Weights of a small image classifier: soap at rate 0.002, trained on retinal OCT scans (Kermany 2017).
Rows from expert 3 of block 7, named by matrix and row number. Rows with one number belong to one neuron. Each number is 128 + 24 x the weight over the matrix's rms, rounded and kept within 0 to 255. All counts start at 0.
# up: expert up (model.blocks.7.mlp.up, 4x64x128), inputs 0-127
# down: expert down (model.blocks.7.mlp.down, 4x128x64, transposed), outputs 0-127
up.4 [127 145  90 152 117 138 165 143 142 112 169 104 125 109 133  99 132 131 152 100 111  64 125 116 101 107 126 158 158 158 122 131 128 122 114 128  89 149  98 132 101 152 159 143  85 159 152 159 140 140 119 163 100 137 109 151 121 113 125 140 145 141 100 102 111 158  93 139 160 112 123 163  87 125 118 111 134 151 120 128 151 116 142 117 130 103 149 147 149 124 140 123 114 143 108 130 142 114 141 137 173 175 145 133 129 120 173 144  86 126 157 114 105 117 150  89 115 152 122  89  96 123 118 163 142 160 181 139]
down.4 [133 117 119 118 158 124 100 122 115 149 145 107 103 155 136 119 124 122 147 128 109 129 119 152 158 116 109 123 119 134 124 119 118 109 146 156 166  88 160 107  88  96 133 120 129 146  97 126 154 143 155 123 108 133 131 114 116 165  95 101 107  91 144 143 119 113 130 149 161 160 138 133 168 113 151 152 146  94 133 154 159 185 112 120 166 109 141 133 162 108 139 119 150 105 162 145 107 125 154 134  90 163 115  79  83 134 108 110  87 134 102  40 113 127 106 127 148  96 126 156 139 107 143 126 122 162 160 153]
up.5 [ 99 125 119 125 128 130 124 151 133 134 148 120 123 123 134  98 121 119  99 163 189 113 142 135 149 120  89 118 113 154 107 118 101 114 137 129 138 139 102 111 116 132  87 138 121 141 108 133 135 156 113 149 127 111 137 156 140 152 109 122  98 131 131 107 131 138 114 141 122 114 124 123 141 145 155 127 104 143 125 124 118 123 111 123 153 129 116 150 139 142 115 129 105 165 104 142 150 117 130 141 147 114 132 156 159 136 129 126 147 162 148 141 123 124 135 108 115 133  97 108 120 139 118  93 133 163 119 137]
down.5 [122 133 120 120 129 102 137 125 122 126 148 141 103 102 135 130 117 117 120 118 104 124 108 151 136 130 173 150 138 116 125 147 130 112 141 135 129 130 140 125 122 123 146 103 114 140 119 141 143 116 113 138 111 134 142 118  96  98 121 158 144 149 113 127 140 135 119 140 141 107 136 124 123 123  95 113 136 127 105 120 150 138 130 113 107 114 160 135 126 114 140 135 131 107 138 133 118 143 156 143 123 158 140 104 121 107 166 122 130 122 125 110 136 129 118 142 120 143 131 139 123 105 140 136 128 146 127 122]
up.6 [121 115 132 130  88 154  98 108 129 145 126 163 142 134 113 101 123 123 110 106 107 143 139 116 151 142 135 131 125  89 147 147 108 157 108 106 117 162 166 124 151 111 141 122 113 142 154  90 139 142 129 108 159 134 162 146 176 125 157 118 157  99 139 139 142 141 109 108 131 115 135 151 141 121 151 164 106 120 161 129 113  98  93  99 123 145 147 128 136 118 163 135 133 149 139 165 122 134 170 137  73 126 134 106 118 110 103 127 149 165 104 136 101  97 121 142 107 147 135 139 142  86 116  99 131 117 137 152]
down.6 [ 94 125 122 147 122 114 141 132 128  88 121 145 108 115 154 110 111 131 105 132 108 112 143 134 130 142 150 147 102  88 109 138 138 108 126 149 115 138 106 135 137 134 121 127 146 157  99 189 119 144 106 116 116 149 171 182 136 148 137 112 159 101 155 119 149 139  97 104 134 125 132  99 136 119  90 121 154 117 123 133 101 118 142 111 158 154 159 145 146 124 145 127 104  90 131 145 126 116 130  98  98 172  98 107 104 136 106 115 117 143 169 129 171 139 139 134 149  88 128 129 141 129 142 144 132 123 139 101]
up.7 [148 132 158 110 116 190 102 160 107 122 174 151 109 101 151 173 119 105  97 101 127  46 102 158  72 127 185 128 101 133 127 112 110 170 192 122 111 139 121 112 107 113  82 136 153 128 151  98 123 117 142 125 136  92 169 123 137 151  92 151 176 143 140 172 154 173 126  85 123 134 117 111  93 130 132 137 119 166 139  99  86 114  97 108 109 112 143 147 135 103 146 112 115 143 105 120 163 117 163  84 144  86 125 155 141 188 145 138 131 134 140 177 130  91  94 169 122 135 166  82 129 158  73 129 138 163 101  81]
down.7 [124  92 126 120 114  79 173 155 111 146  54 108 129  77 143 137 100 140 145 138  87 201 183 144 134 156 107 133 149 136  86 147 137 116 139 122 186 137 139 190 177 180 128 136 191 145 109 133  97  84 171  85 144 131 149 122 125  96 152 109 147 150 137 185 119  92 143  88  78 179  94 151 131 152 149 143 125 137 145  78  94 112 141 140 138 136  73  92 110  73 115 132 128 114 117  95 119 125  88 123  92 109 126 172 120  66 131 104 139 111 128 185 153 130 125 194 153 128 144 104 154 129 148  88 118 110 129 111]
up.8 [170  91 168 118  70 132  94 123  84 139 150 173  84 138 104 147 109 111  76 121 125 128 105 125  96 157 167 130 156 112 177 117 142 143 112 164 151 149 113  96 157 113 114 161  88  67 150 105 153 149  92 109  94  86 162 129 134 120 197 121 133 101 149 135 137 124 127 113 126 142 136 108 148  74 113 155 136 100 146 166 141 120 149 117 112 148  99 125 124 142 127 111 152 115 152 121  88 133 156 176 109 132 148 106 111 147  68 138 160 117  93 137 143 111 153 153 169 155 133 165 124 151 129 143 157  92  99 117]
down.8 [116 120 113 129 139 136 120 108 168 211 111 111  95 159 104 108 147 103 157 140 142 133 164  78 139 119 136 139 135 138 111 127 152 144 127 161 115  96 157 113  95 112  96 125 123 142 151 109 113 125 149 119 132 118  93 127 141 122 127 138 118 125 111  87 109 120 141 146 165 123 158 107 116 152 108 111 192 123  77 137 131 142 175 152 146 119 126  95 113 100 133 118 127 107 128 126 146 101  98 122 145 159 108 108  99 140 169 133 102 127 112 111 139  99 154 120 146 108 113 174 120 159 117 147 130 152 165 112]
up.9 [118  97 105 109 117 108 140 158 124 140 114 137 102 146 132 126 126 128  98 108 150 124 153 103 106 128 141 100 164 129 177 116 128 114 120 167 134 113  92 151 138 170  80 148  66 128 118 155 136 104 153 117 103  95 124 124 120 135 145  91 121 152  80 128 124  99 123 132 155 119 103 101 123 106 122 114 148 136 153 118 119 100 147 133  97 138 133 119 168 149 132 140 139 139 128 109 139 165 149 132 186 147 129 169 124 151 153 121 121 142 142 160 124 112 153 131 115 136 109 128 102 137 129 152 157 133  92 107]
down.9 [143 139 106 157 141 128 121 101 120 146 141 138 125 166 116  93  95 137 116 158 110 138 115 116 172 145 134 144 103 108  80 151 138 129  84 150 128 133 136 112 133 105 100 109 122 133  95 146 132 154  86 132 109 146 149 154 122 166 132 117 100  98 164 103 108 135 157 113 156 130 146 127 177 128 106 148 153 107 145 155 148 129 160 124 170 119 140 116 113 144 118 100 118 124 135 152  96 101 129 127 107 175 132 101  92 124  75 121 131 154 111  96 168 119 119 111 153 115 143 163 118 109 140 121 123 130 149 117]
up.10 [106 109 162 126 127 147 110  86 131 134 172 146 144 130 108 172 116 129 121 138 104 117  92 132 131 113 134 117 148 119 140 152 135 113 140 137 111 148 138 164 151  82 159 106  74 109 165  93 171 165 115 102  91 118 176 169 179 131 121  78 155 155 149 129  89 173 114 113 152 121 135 160 134 102 143 135  93 138  82 108 156 159 138  92  97 107 211 134 116 122 115  95 127 132 115 163 105 126 146 160 101 188 153 117 108 129 113 155 137 145 103  93 104  90 115 127 126 161 156 153  98 145  99 163  88 129 131 127]
down.10 [139 120 133 129 146 154  98  80 154 138 174 124  98 139 104 114 145 133 111 120 121  92  82  94 146 110 106 130 134 135  90 160 155 133 122 190 107 120 100  91  95 110 134 135 125 124 140 163 162 123  95 128 120 122 113 126 129 140 111 111  56  80 102 109 127 143  95 166 158 124 162 115 171 101 106 124 152 109 112 163 149 149 147 145 153 102 160 133 137 142 121 124 149 106 170 161 104 140 148 122 158 175 117 104  88 182 140 158 120 127 116  55 100 111 141  96 150 100 149 158 128 117 104 181 124 178 158 137]
up.11 [187 115 140 132 146 107 129 142 119 149 121 117 101 129 138 123 133 113 144 138 171 159 125 137 128 158 115 110 120 109 138 115 146 122 128 156 121 105 126 104 139 118 118 125 134 140 109 132 136 118  98 161 163 128 133 124 124 156 146 152  96 114 109 121 135  93 123 115 127 115 112 118 125 175 112 104 132 145 107 144 123  88 118 151 120 168 135 125  95 116 110 151 153 143 154 134 131 106 115 117 135 119 122 129 119 186 122 123 129 124 131 144 142 103 134 149  94 116  97 102 155 144 112 131 143  88 131 107]
down.11 [150 129 130 122 110 136 106 116 131 115 134 138 130 144 153 130 121 120 130 117 138 119 123 139 123 129  94 122 130 133 151 111 117 119 110 147 131 137 124 129 100 113 133 148 117 121 132  99 152 155 147 148 151 129 128 104 120 133 114 115  81 123 129 136 106 126 111 120 131 129 127 118 131 112 133 134 120 121 133 148 123 144  97 145 164 118 149 120 146 139 138 140 136 179 146 134 115 144 127 153 151 126 114 143 115 147 143 140 119 126 138 125 132 117 138 114 100 129 119 104 118 129  96 122  91 131 145 160]
up.12 [139 146  84 128  92 128 144 153 152 106 181 134 130 121 152  82  90  86 123  82 158 143 130 110 123 186 114 167 130 139 102 153 159 112 117 122 121 136 101 141 107 136 155 178 114 196 127 139 140 120 127 140 142 132  83 100  78 152 142 174 113 109  97 158 123 101 111 112 110 111 130 131 111 101 118 144 128  74 169 113 107  62 100 119 122 134 132 157 197 141  89 141 169 187 133 149 159  95 177 114 120 112 120 144 143 181 100 137 115 138 135 134 116  82 138 119 132 116 135  99 154 170 117 123  88 121 139 165]
down.12 [131 153 111 190 120 147 106  81 189 115 178 114 161 108 117  85 120 112  68 125 161 121 162 114 114 117  85 144  98 100  86 171 153 152 130 122  77 118 103 121 131  92  80 183 138 148 140 140 161 109 111 154 177 127 148 145 164 178 154 143 107 138  74  96 162 135  87 189 105 115  99  77 162 119 124 120 124 133 152 116 117 103 120 138 124 115 170 126 159 138 115 121 133 142 145 103 149 131 136 101 143 115  93 144 135 176 125 182 117 132 132 157  70 111 158 105 116 115 184  81 109 166 107 134  82 168 143  97]
up.13 [145 152 108 125 113 166 117 124 118 143 107 116 153 140 123 132 142 111 138 105 135 150 141 130 104 137 145 154  85 117  86 136 130  92 129 134 132 129 155 143 153 123 144 100 155 141 152 148 106 105 131 167 157 119 114 179 119 109 142 123 144 150 107 148 120  81 129 120 110 117 120 124 132 168  89 142 165 105 139 115 117 114 106 122 136 141 127 135 144 145 104 136 141 107 140 147 133  71 138 140 100 107 108 110  96 120 135 100 146 110  96 151 119 146 145 140 135 150 122 134  98 125 166 131 124 115 154 143]
down.13 [127 113 151 113  68 112 170 146 113 104  80 108 114  89 160 129 123 119 133 110 152 115 137 120 132 129  91  88 141 121 147 111 118 103 123 137 147 117  93 123 117 127 129 133 157 139 115 140 110 135 106 106 145 132 117 143 125 128 135 125  82 120 115 120 179 141 147 141 106 109 131 131 128 111 152 110  79 152 139 141 107 107 101 155 143 154 114 168 115 148 167 175 127 138 149 113 130 136 145 147 158  85 155 138 155 135 142 125 159 127 135 150 137 130 141 100 127 101 105 118 155 132 125 106 147 113 110 159]
up.14 [106 138 142 136 155 100 120 125 134 133 108 118 139 140 134  99 152  95 170 129 170 116 128 103 129 128 121 113 102 127 124 100 124 113 124 107 119 122 122 105 138 147 115 113 157 148 155 149 122 129 174 123 131 100 130 154 126 120 148 142 112 104 131 124 136 120 125 115 149 113 149 133 131 149 120 135  97 129  95 151 139  85  71 152 114 145 122 121  95 145 169 146 117 151 167 123 126 146 129 123 132 131 130 133 160 118 156 147 141 121 124 108 162 137 139 147  79 108 109 145 132 138 123 126 127 102 150 143]
down.14 [120 116 101 140 124 153 107 136 124 150 139  94 103 170 127 108 142 148 107 127 130 161 131 125 152 148 123 135 122 166 133 116 100 119 157 160 135 101 137 115 144 114 136 109 111 151 115 120 129 125 128 151 121 137 107 112  76 148 115 123 115 148 159 127 138  97 132 125 130 127 161  90 138 140 116 107 134 114 131 144 152 180 105 116 132 134 136 118 160 131 131 124 141 129 126 141 135 121 183 150 118 134 138 120 115  86 139 104 130 145 114 127 104  97 137 117 131 160  79 150 118 109 154 105 136 136 120 144]
up.15 [105  93 135 197 148 127 174 151  99 115 124 153 144  83 159 166 132 133 125 104 108 133 163 145 132 196 193  90 130 124 131 161 176 174  89  90  91 227 184 205  79 150 136 104 113 140 153 147 152 142 149 149 156 108  99  85 181 131  59 145 139 109 124 132 174 126 107 114  79 121  65 123 121 121  76 107 148 135 109 109 105 126 116 105 112 129 160 163  40  84  95 127 143  96 130  93 152 121  98 123 111 115  72 139  97  82  67  94 156 146 175 175 143 149 133 143 110 123 159 113 168  96 139 164 171 157  94 140]
down.15 [136 119 158 197 108 126 134 114  76 123 135 119 109  77 152 141  99 184 109  64 114  73 158 137 123 217 134 146 115  81  83 152 182 139 138 132  99 163 116 156  77 138 157 120 201 143 107 158 145 104 117 120 165  75 104 133 163 177 106 143 165  67 114 164 209 108  79 155 119 153 116 150 156  97  97 155 121 103 117  72 105 128  81 101 144 128 127 155  71 110 152 135 173  66 191 122 132 111 174 100  81 126  62 105  89 163 102 174 116 109 160 120 106 146 120 129 136  58 187 116 203  68 117 201 164 158 174 110]
up.16 [126 109 141 158  95 108 121 139  71 139 150 113 131 122 110 113 164 139 113 107 113 103 110 124 117 116 129 117 152 170 146 116 127 139 141 126 126 150 101 126 128 128 143 118  99 125 104 120 137 134 130 138 118 126 118 134 126 127 139 139 151 103 119 130  97 135 112 137 174 128 127 161 128  79 138 131  82 142 112 120 186 131 116 113 138 116 147 125 124 126  97 142 144 123 146 119 162 104 154 155 124 127 125 143 134 165  98 155 153 146 132 131 113 130 146 149 122 133 151 136 109 172 118 157 141 164 122  96]
down.16 [138 146 149 122 138 160 120 108 159 144 128 101 128 144 122  82 122 134 150 137 110 111 123 100 140  98 114 164 111 121  70 117 143 130 151 163 128 109 117 107 129  90 127 107 131 124 119 167 149 106 134 132 161 151 142 162 126 144 139 105 127 111 131 128 116 120 112 152 155 120 134 127 119 118 148 131 128 124  92 113 143 146 142 151 134 143 159 128 127 103 117 145 135 144 142 158  93 106 151 104 110 156 124  93  83 120 137 156 150 160  83 103 101 100 137 102 112 143 142 138 104 124 136 140  99 171 144  97]
up.17 [ 94 115 129 144 148 127 116 147 122 132 152 141 129 154 125 126 136 148 114 126 147 122 121 132 155 140 106  99 128 125 153 141 109 154 147 102 108 138 147 120 140 102 111 127 105 132 121 128 126 132 139 118 145 135 128 110 152 154 109 151 137  90 134 148 121 115 114 142 130 110 170 156 119 109 140 123 141  93 143 165 141 119 116 101 100 106 157 118 125 138 113 134 136 137 152 144 147 133 139 163 123 134 125 109 133 132 112  75 105 134 129  94 111 125 121 128 114 142  74 166 141 115 123 116 155 137 119 157]
down.17 [104 146 106 107 105 112 142 132 123 114 127 161 133 111 126 150 116  98 128 144 110 137 138 150 120 131 155  91 118 109 129 123 120 134  88 111  95 159 103 152 160 154 118 130 133 128 123 122 119 151  99 154 122 153 175 164 156 121 151 131 154 153 119 121 107 160 128  99 119 113 127 107 111 153  77 118 117 176 106 152 100 104 148 115 141 139 128 109  92 156 122 125  72 106 116  97 162 134 128 110 143 123 153 151 134 144 115  78 131 100 134 159 178 158 143 146 120 128 155  77 128 120 127 117 177 113 119  91]
up.18 [108 116 133 165 129 119 105 143 178 144 144 169 129 131 148 175 136 103 124 157 114 161 143 151 161 118 124  79 132 132 129 123  98 150 159  67  86 148 173 168 110  72  86  99 102 109 161 110 143 147 190 101 153 151 112 126 192 151  78  92 125 133 126 134  54 159 119 137 141 121 179 168  74 126 108  79 179 129  62 177 131 156 129  88 167 134 147 131  73 156 140 138 137 126 143  85 153 112  82 182  69 142  95 141  87 141 100  74  87 126 112 123 149 132 138 168  91 144  61 164 118  99  97 148 190 140 162 178]
down.18 [111 147 120 123 136  67 111  96 115 133 144 154 161  86 102 152 128  93 125 134 165  99 161 129 141 127 101 132 157 126 155 129 132 150 114  81  80 163 146 174 142 125 128 129 123 137 111 108 167 151 101 105 124 112 184 144 225 113 148 153 138 142  48 117 113 184  27 160 163 131  81 109 114 142 129 147  74 154  87  91 117 109 150 137 101  99 174  69 122 147  65 115 132 101 135 111 128 112  71 109 157 154  85 167 104 213 112 112 146 130 173 153 167 146 139 167  97 107 181 114 139 154  80 157  95 119 164  83]
up.19 [101 122 127 115 132 143 185 137 153 135 154 140 110 144 124 130 129 107 141 193 135 101 104 139 153 159 137 108 155 111 147 137 151 132  70 132 103 148  90  66 122 172 120 164  91 159 149 164  96 118  90 139 143 146 134  92 120 119 138 161  86  81 109  92 100 143 112 117 139  97 141 157 103 170 132 127 113 166 129 201 163  68 153 113 142  99 107 133 126 149  99 101 106 183 112 159 149 154  84 124 170  99 154 109 198 136 120 101 120 126 118 101 151 109  90 111 135 152 131  94 125 105  81 120 182 149 108 147]
down.19 [ 94 128 105 122 135 122 187 141 163 123 149 136 102 129 117 128 134 137 152 158 101 153 134 113 147 166 143  86 163 121 111 109 179 120  68 129  83 131  94  63 154 197 160 159 118 137 172 129  73  98  81 185 134 154 113 135 121 149 151 135 108  93 120  98  83 162  84 109 117 154 152 152 110 164  93 173 119 107 126 183 139  75 190 137 158  93  66 131 111 142  99 114 111 132  83 134 174 160  95 100 173 130 151  92 103 144  94 128 133  71 104 104 192 115 118 120 109 119 181 114 132 130 124 123 204 123 142 129]
up.20 [158 129 125 137 144  97  89  93 138 134 163 138 150  81 124 136 105 147 112 123 163 136 125 115 123 138 102 141  80 154 118 169 136 109 118 106 125 131  85 122  99 104 136 156 140 117 118 133 176 149 122 103 115 117 119 110 148 129 114 109  68 135 125  69 107 174 108  97 112  91 127 145 165 141 128 114 125 145 144 143 126 119 120 124  90 133 147 154  51 178 136 185  95 171 123 140 136 108 121 130 118 189 135 165 190 176 101 210 149 128 155 146 135 109 129 159 119 118 125  88 141 144  81 164 119 114 143 109]
down.20 [124 102 180  94 100 138 113 120 162 123 126 180 136  92  99 110 164 112 105 158 186  96 146  86  85  94 136  90 128  94 174 117 135 140  79 109 118 122 132 133 136 126  99 122  89  86 155 120 143 153 128 116 143 150 132 134 153 108 117 155 145 144  83  92 137 149  84 117 115  81 140 125  91 103 105 115 146 162  99 140 128 121 116 183  75 155 123 106 149 133 157  90 116 136 117  94 128 154 109 154 193 129 126 147 160 146 149 109 164 160 152 171 154 176 188 108 108 141  97 147 131 175 108 139 174  81  82 130]
up.21 [ 86 126 126 183 124  73 142 104 117 162 166 131 119 140 112 148 115 156 105 106 129 134 146 108 135 144 104 112 154 138 154 137 136  99 142  99 104 179 136 188 149 123 125 146  74 108 130 133 148 164 125 123 114 100 136 136 143 109 122 146 114 161 122 145  84 135 135 137 155 127  78 149 120 133 108 135 151 146 117  92 161 135 105  86  97 119 147 113  88 152  96  90 144 148 147 128 109 136 117 182 120 166 116 143 104  85 120  94 137 115 121 107  96 111 152 156 120 159 131 139 105 107 151 172 127 162 138 159]
down.21 [152 164  92  43 150  84 117 129 118 108 127 113 156 134 127 124 111  71 159 142 100 116  81 151 148 109 153 167 129 131 124 104 116 118 127 152 119  75 152  93 142 119 151 116  99 161  97 126 153 135  95 155  89 135 185 149 116 124 166 156 121 146 105 110 111 158 132 137 155 152 139 131 136 165 126 152 113 139 127 157 165 120 153  78 130 118 139 118 151 109  93  98 117 153  91 171 106 107 161 137 108 195 150  88 123 125 120 113  96 136 126  81 155 122 104 120 131 160 139 112 120 138 141 102 118 146 127 113]
up.22 [126 124 102 146 146 144 155 167 132 119 125 141 138 124 164 140 118 106 124 115 144 144 145 136 120 128 158 149 114 114 118 126 137 140 121  86 130 170 148 128 117 144 123 135 157 131 116 178 100 163 149 154 171 140  89 120  96 126 118 145  95 138 107 140 111 103 121 117 108 114 124 138 113 157 101 131 155 118 106 150 131 115  99 111 163 129 104 137 129 128 137 140 128 118 154  84 144  95 126 120 127 121 108 124 134 131 128  89  91 106 116 139 118 150 147 125 132 116 105 134 147  95 133 120 172 118 138 151]
down.22 [125 137 128 109 110 107 125 120 101 107 134 108 128 122 130 104 146 108 155  91 163  91  98 148 158 121  93  81 142 163 149 108 117 126 140 123 108 103 101 107  75 120 118  89 132 153 112 103 149 124 101 140 117 120 134 144 144 140 127 156 112 115  83 110 159 186 104 166 168 114 161 156 156 118 150 111  74 133 107 149 164 137  78 106 137 129 140 136 113 140 146 159 127 108 168 135 174 124 161 151 141 101 138 124 144 152 148 154 131 136 156 100 123 133  87 108 100  95 135  99 154 125 122 103 141 171 150 132]
up.23 [156 107 172 126  94 182 101  97 164 136 102 110  92 125 114 162 171 148 158 178 106 118 154 146 104 118 140 125  87  90 127 130 135 126 136 124 129 139 127 105 160 163 148  90 139 112 148 136 123  62 109  86 150 119 118 145 148  94 127 110 138 142 168 117 134 141 109  62 102 108 132  80 100 115 119 129  95 180  74 127 166 118 123 166 113 162 171 149 114 110 137 127 105 150 128 151 131 196 116 145 149  77 139 124 103 112 140 156 206 151  47 159 120 147 141 160  98 154 146 120 101 151 107 135 141 108 109 115]
down.23 [143 141 163 139 103 169 140 145 152  78 128 166 155 122 144 161 122 144 142 128 132 125  92 132  51  87 121 140 116 126 147 122  93 101 114 146 168 141  94 137  98  92 118 188  97  67 172 119  96 153 133 160 117 127 130 144  86  96 154 140 133 160 165 118 153 131 143 139  97  79 114 115  75  96  98 109 107  98 155 137  82 152 116 159 147 169 105 164 158 179 134 154 121 185  93 101 140 130 134 137 181  47 124 135 187 175 117 125 131 107 119 180 148 164 165 113 129 141  81  97 114 142 116  90 141 104  74 149]
up.24 [142 105 133 138 113 105 133 128 139 141 146 119 110 156 151 154 117 147 128 116 111 151 151 134 116 140 125 103 146 123 114 134 101 109 121 135  99 145 157 143 125 134 122 130 104 140 146 122 130 153 120 111 141 142 129 111 130 110  94 121 120 138 150 135 116 103 132  88 143 133 136 133 114 142 146 111 163 135 148 124 130 143 124 124 161 100 124 114 110 132 158 118 133 139 138 125 109 133  82 160 121 132 151 145 120 115 130 113 120 117 122 144 102 110 121 124 128 113 122 138  97 143 109 145 125 147 123 134]
down.24 [140 115 129  92 171 111 121 121 112  93 120 145 132 133 109 140 126 102 140 145 122 127 110 124 130 103 129 101 138 123 161 140 123 173 139  90 126 142 128 141 148 146 150 149 122 125 120 108 138 147 147 126  99 128 164 136 172 100 165 139 161 158 135 127  94 153 145 117 128 142 101 127 124 147 124 129 116 123 118 131 136 110 157 111  91 114 125 106 132 120 110 114 109 126 108 141 106 126 121 113 146 135 138 130 151 145 112 114 120 117 125 118 135 133 117 163 153 134 146 122 134 123 106 124 119 116 138 110]
up.25 [160 122 127 158  99 143  78 128 120 103 154 147 142 142 141 115 111 129  88 134 144 140  91 113 127 143 141  97 122 122 102 147 144 120  81 158  99 147 118  91 122  97 144 114  85 112 124 135 162 143 105 147 125 147 159 146 152 161 138 128 117 170 119  76 132 148 111 119 187 137 131 104 144  85 117 111 125 103 138 147 148 160 136 114 137 137 169 142 108 137 158 127 115 135 158 132 111 151 163 129 142 151 126  99  81 130 121 148 140 144  97 113 135  93 174 107 120 138 145 158 119 114 103 178 141 175 124 100]
down.25 [109 110  99 167 103 134 142 145 104 175 119 101  99 133 163 134 114 113 135 113 118  93 136 147 128 167 135 149 150 108 125  93 132  79 144 143 112 163 124 160  97 125 113 114 153 144 112 158 129 122 135 129 119 102 149 159 125 162 117  79 120  63 139 170 136 134 126 113 188 129 128 140 161 124 116 149 110 116 120 121 141  99  99  87 161 133 143 140 137 150 130 142 148 105 206 149 154 113 149  97  84 155  85 131 102 158  95 114 128 134 166 105 145 113 102 150 134  56 133 112 100 125  92 152 133 141 182  81]
up.26 [165 135 109 143 171 100 139 134 112 114 122 115 146 121 146 141  92 143 123 130 130 149 138 172 124 146 150 128  92 111 133 129 138 122 160 126 147 138 100  81 130 129 159 180 139 144  89 144 107 120  90 139 124 111 117 116 104 101 148 157 121 129 170 138 157 110 145 123  89 152  96 109 153 126 128 143  84 130 159 129  78 105 127 117  99  79 129 121 139 106 115 159 124 155  96 130 101 151 136  99 114 122 140 125 160 129  88 118 134 107 145 116 160 120 116 119 161 114 178  80 158 124  84 116 107 139 107  95]
down.26 [129  93 160 175 146 130 109  81 166 116 160 140 165 129 117 139  96 133  81 131 137 130 149 112 117 109  73 116 135 123 118 153 113 140 137 123 140 139 146 159 120  84  92 173 104  96 165 106 169 178 177  78  95 126 144 132 169 151 122  98  91 133 148 110 108 120 128 156 105 137 112 113 145  76 156 132 143  97 144  97  98 167 143 147 114 114 122 112 127 151 118 108 179 127 113 113 108 153 123 184 136 124 109 142 133 150 104 139 101 141 125 134  90 138 159 115 167 124 133 161 118 145 108 140  89 137 124 164]
up.27 [152 115 137 172  95 123 147 144  88 119  90 142  92  80 175 153 131 133 131 103 112 109 101 140  89 148 140 128  99 110 122 129 120  71 121 185 110 182 141 130 141  98 150 130 151 123 126 171 141 153 135 123 154 122 101 109 136 155  82  91 143 114 128 162 153  97  94 108 131 122 113 102  81  94 129 114 197 129 128 159 144 154 101 118 139 126 176 173  92 111 156 172 146 115 167 113 117 146 113  91 125 153 137 140  93 123 144 134 132 123 143 113 156 158 158 142 104 104 140 118 159 109 104 203 141 121 166 148]
down.27 [157 149 114 149 140 161 121 120 112 112 145 120 121 141 137 159  87 136 110 126  91 139 142 167 136 168 131 136  90 138  86 197 160 156 127  95 104 190 160 106 121 156 160 145 166 153 128 164 115  94 103 152 165 106 122  94 163  90 126 149 122 123 143 149  96 101 111 125 113 189 115 171 158 149 127 178 146  94 155 127  95  87 130  73 146  80 141 134  98 112  93 167  77 132 113 169  91 102 108 103  83 107 110 120 115 129 105 135 124 114 113 105 114  98 110 143 153 119 181 108 117  71 141 171 115 176 150 129]
up.28 [120 158 109 128 168 115 160 164 110 103 139 108 165 121 147 125  99 131 119 105 125 141 116 136 140 144 156 140 100 145  88 160 131 147 154 112 127 122 152  80 110 162 158 131 154 179 105 141  84 120 137 170 124 152 114  73 117 128 125 146 135 151 135 152 113  84 145 134  83 144 115 135 131 169 144 133 156 105 172 115 107 116 142  96 150 128 106 143  90 115 120 146  82 127  63 141 112 134 159 102  95 134 168 136 145  73 134 102 105  85 146  95 116 133  89 100 133 136 144 117 142  76 177 128 120 111 150 151]
down.28 [135 159 138 120 124 140 132  95 140 101 144 137 134 127 127 105 139 131 138 113 124 101  94  92 128 119 143 128 148 112 118 109 132 140 121 153 106 107 111 109 104  98 128 121 102 115 168 131 151 157 122 146 110 135  98 152 125 125 128 117 107 119 130  93 144 158 180 137 138  93 145 114 114 112 132 128 122 113 121 108 127 153 112 150 122 138 141 142 133 154 169 142 161 126 153 133 122 127 142 145 134 148 134  88 102 151 111 157 159 149 144 109 123 140 164  71  95 125 108 157 145 160 101 140 101 122 138 152]
up.29 [150 132 115  86 128 127 107 111 160 116 157 146 111  84 153 104 116  64 112 132 140 125 113 143 139  78 106 115 157 115 119 120 101 133 133 131 123 106  92 131  72  96 151 160 148 169 149 137 137 152 143 110  95 100 152 180 121 141 181 108 151 154 116 146 109 139 126  90 135 132 174 148 127 118 164 122 133 124 118 134 122 105 106 101 109 120 114 144 179 140 184 159 146 160 153 153 120 109 183 136 110 132 131 116 124 160 145 126 129 118 121 104 164 101 147 134 154 119  99  93 125 168 108 110  98 133 126 126]
down.29 [117 135  83 143 110 141 149 124 118 106 155 124 181 111 167 138 108 111 130  94 125 131  88 128 127 138 149 147 148 141 117 153 113 148 133 128 109 162 147 153  90 144 166 131 126 153 166 115 156 141 167 159 119 115  82  99 113 124 120 119 129 134 152 139 141 121  98 143 108 103 118 129 128 109 102 107 128  91 130  99 104 149  79 124 123  94 149 200 132 137 138 142 145 154 131 130 134 136 155 148 102 119 108 118 126  82 129 172 140 125 139 137 124 107 119 117 115 148 116 130 125  93 109 137 105 147 141 157]
up.30 [115  80 148 138 151 162  99 141 130 125 141 140 109 137 122 167 132 129 114 154 115 130 121 180 100 143 138 118 129 127 142 140 134 145 119 134 117 160 124 137 130 119 129 118 120 124 117 128 118 119 146 113 122 128  99  90 135 107  92 128 120 134 150 140  79 113 127  97 136 130 151 137 127 129 107 127 155 122 101 164 138 138 117 121 159 124 126 111 126 127 118 123 117 115 127 140 154 131 116 145 127 130 108 152 124 127 103 105 122 108 116 119 171 135 144 154 147 117 103 140 115 101 119 141 159 132 127 146]
down.30 [135 149 149 112 125 115 162 108 145 101 102 126 139 107 111 108 131 139 164 110 130 109 102  84 116 121 140 155 140 126  91 135 137 122 110 142 140 114  97 104 131 149 139 134 131 127 161 143  93 111  92 150 153 132 142 186 135 126 148 129 126 127 105  99 169 178 144 152 120 119 117 128 104 141 127 130  91 154 128  89 116 112 141 147 122 150 114 124 104 116 138 131 103 136 110 126 125  98 126 104 154 131 130 114 121 154 141 148 141 134 123 153 125 147 133 116 112 129 157 112 147 152 129 111 117 123 126  98]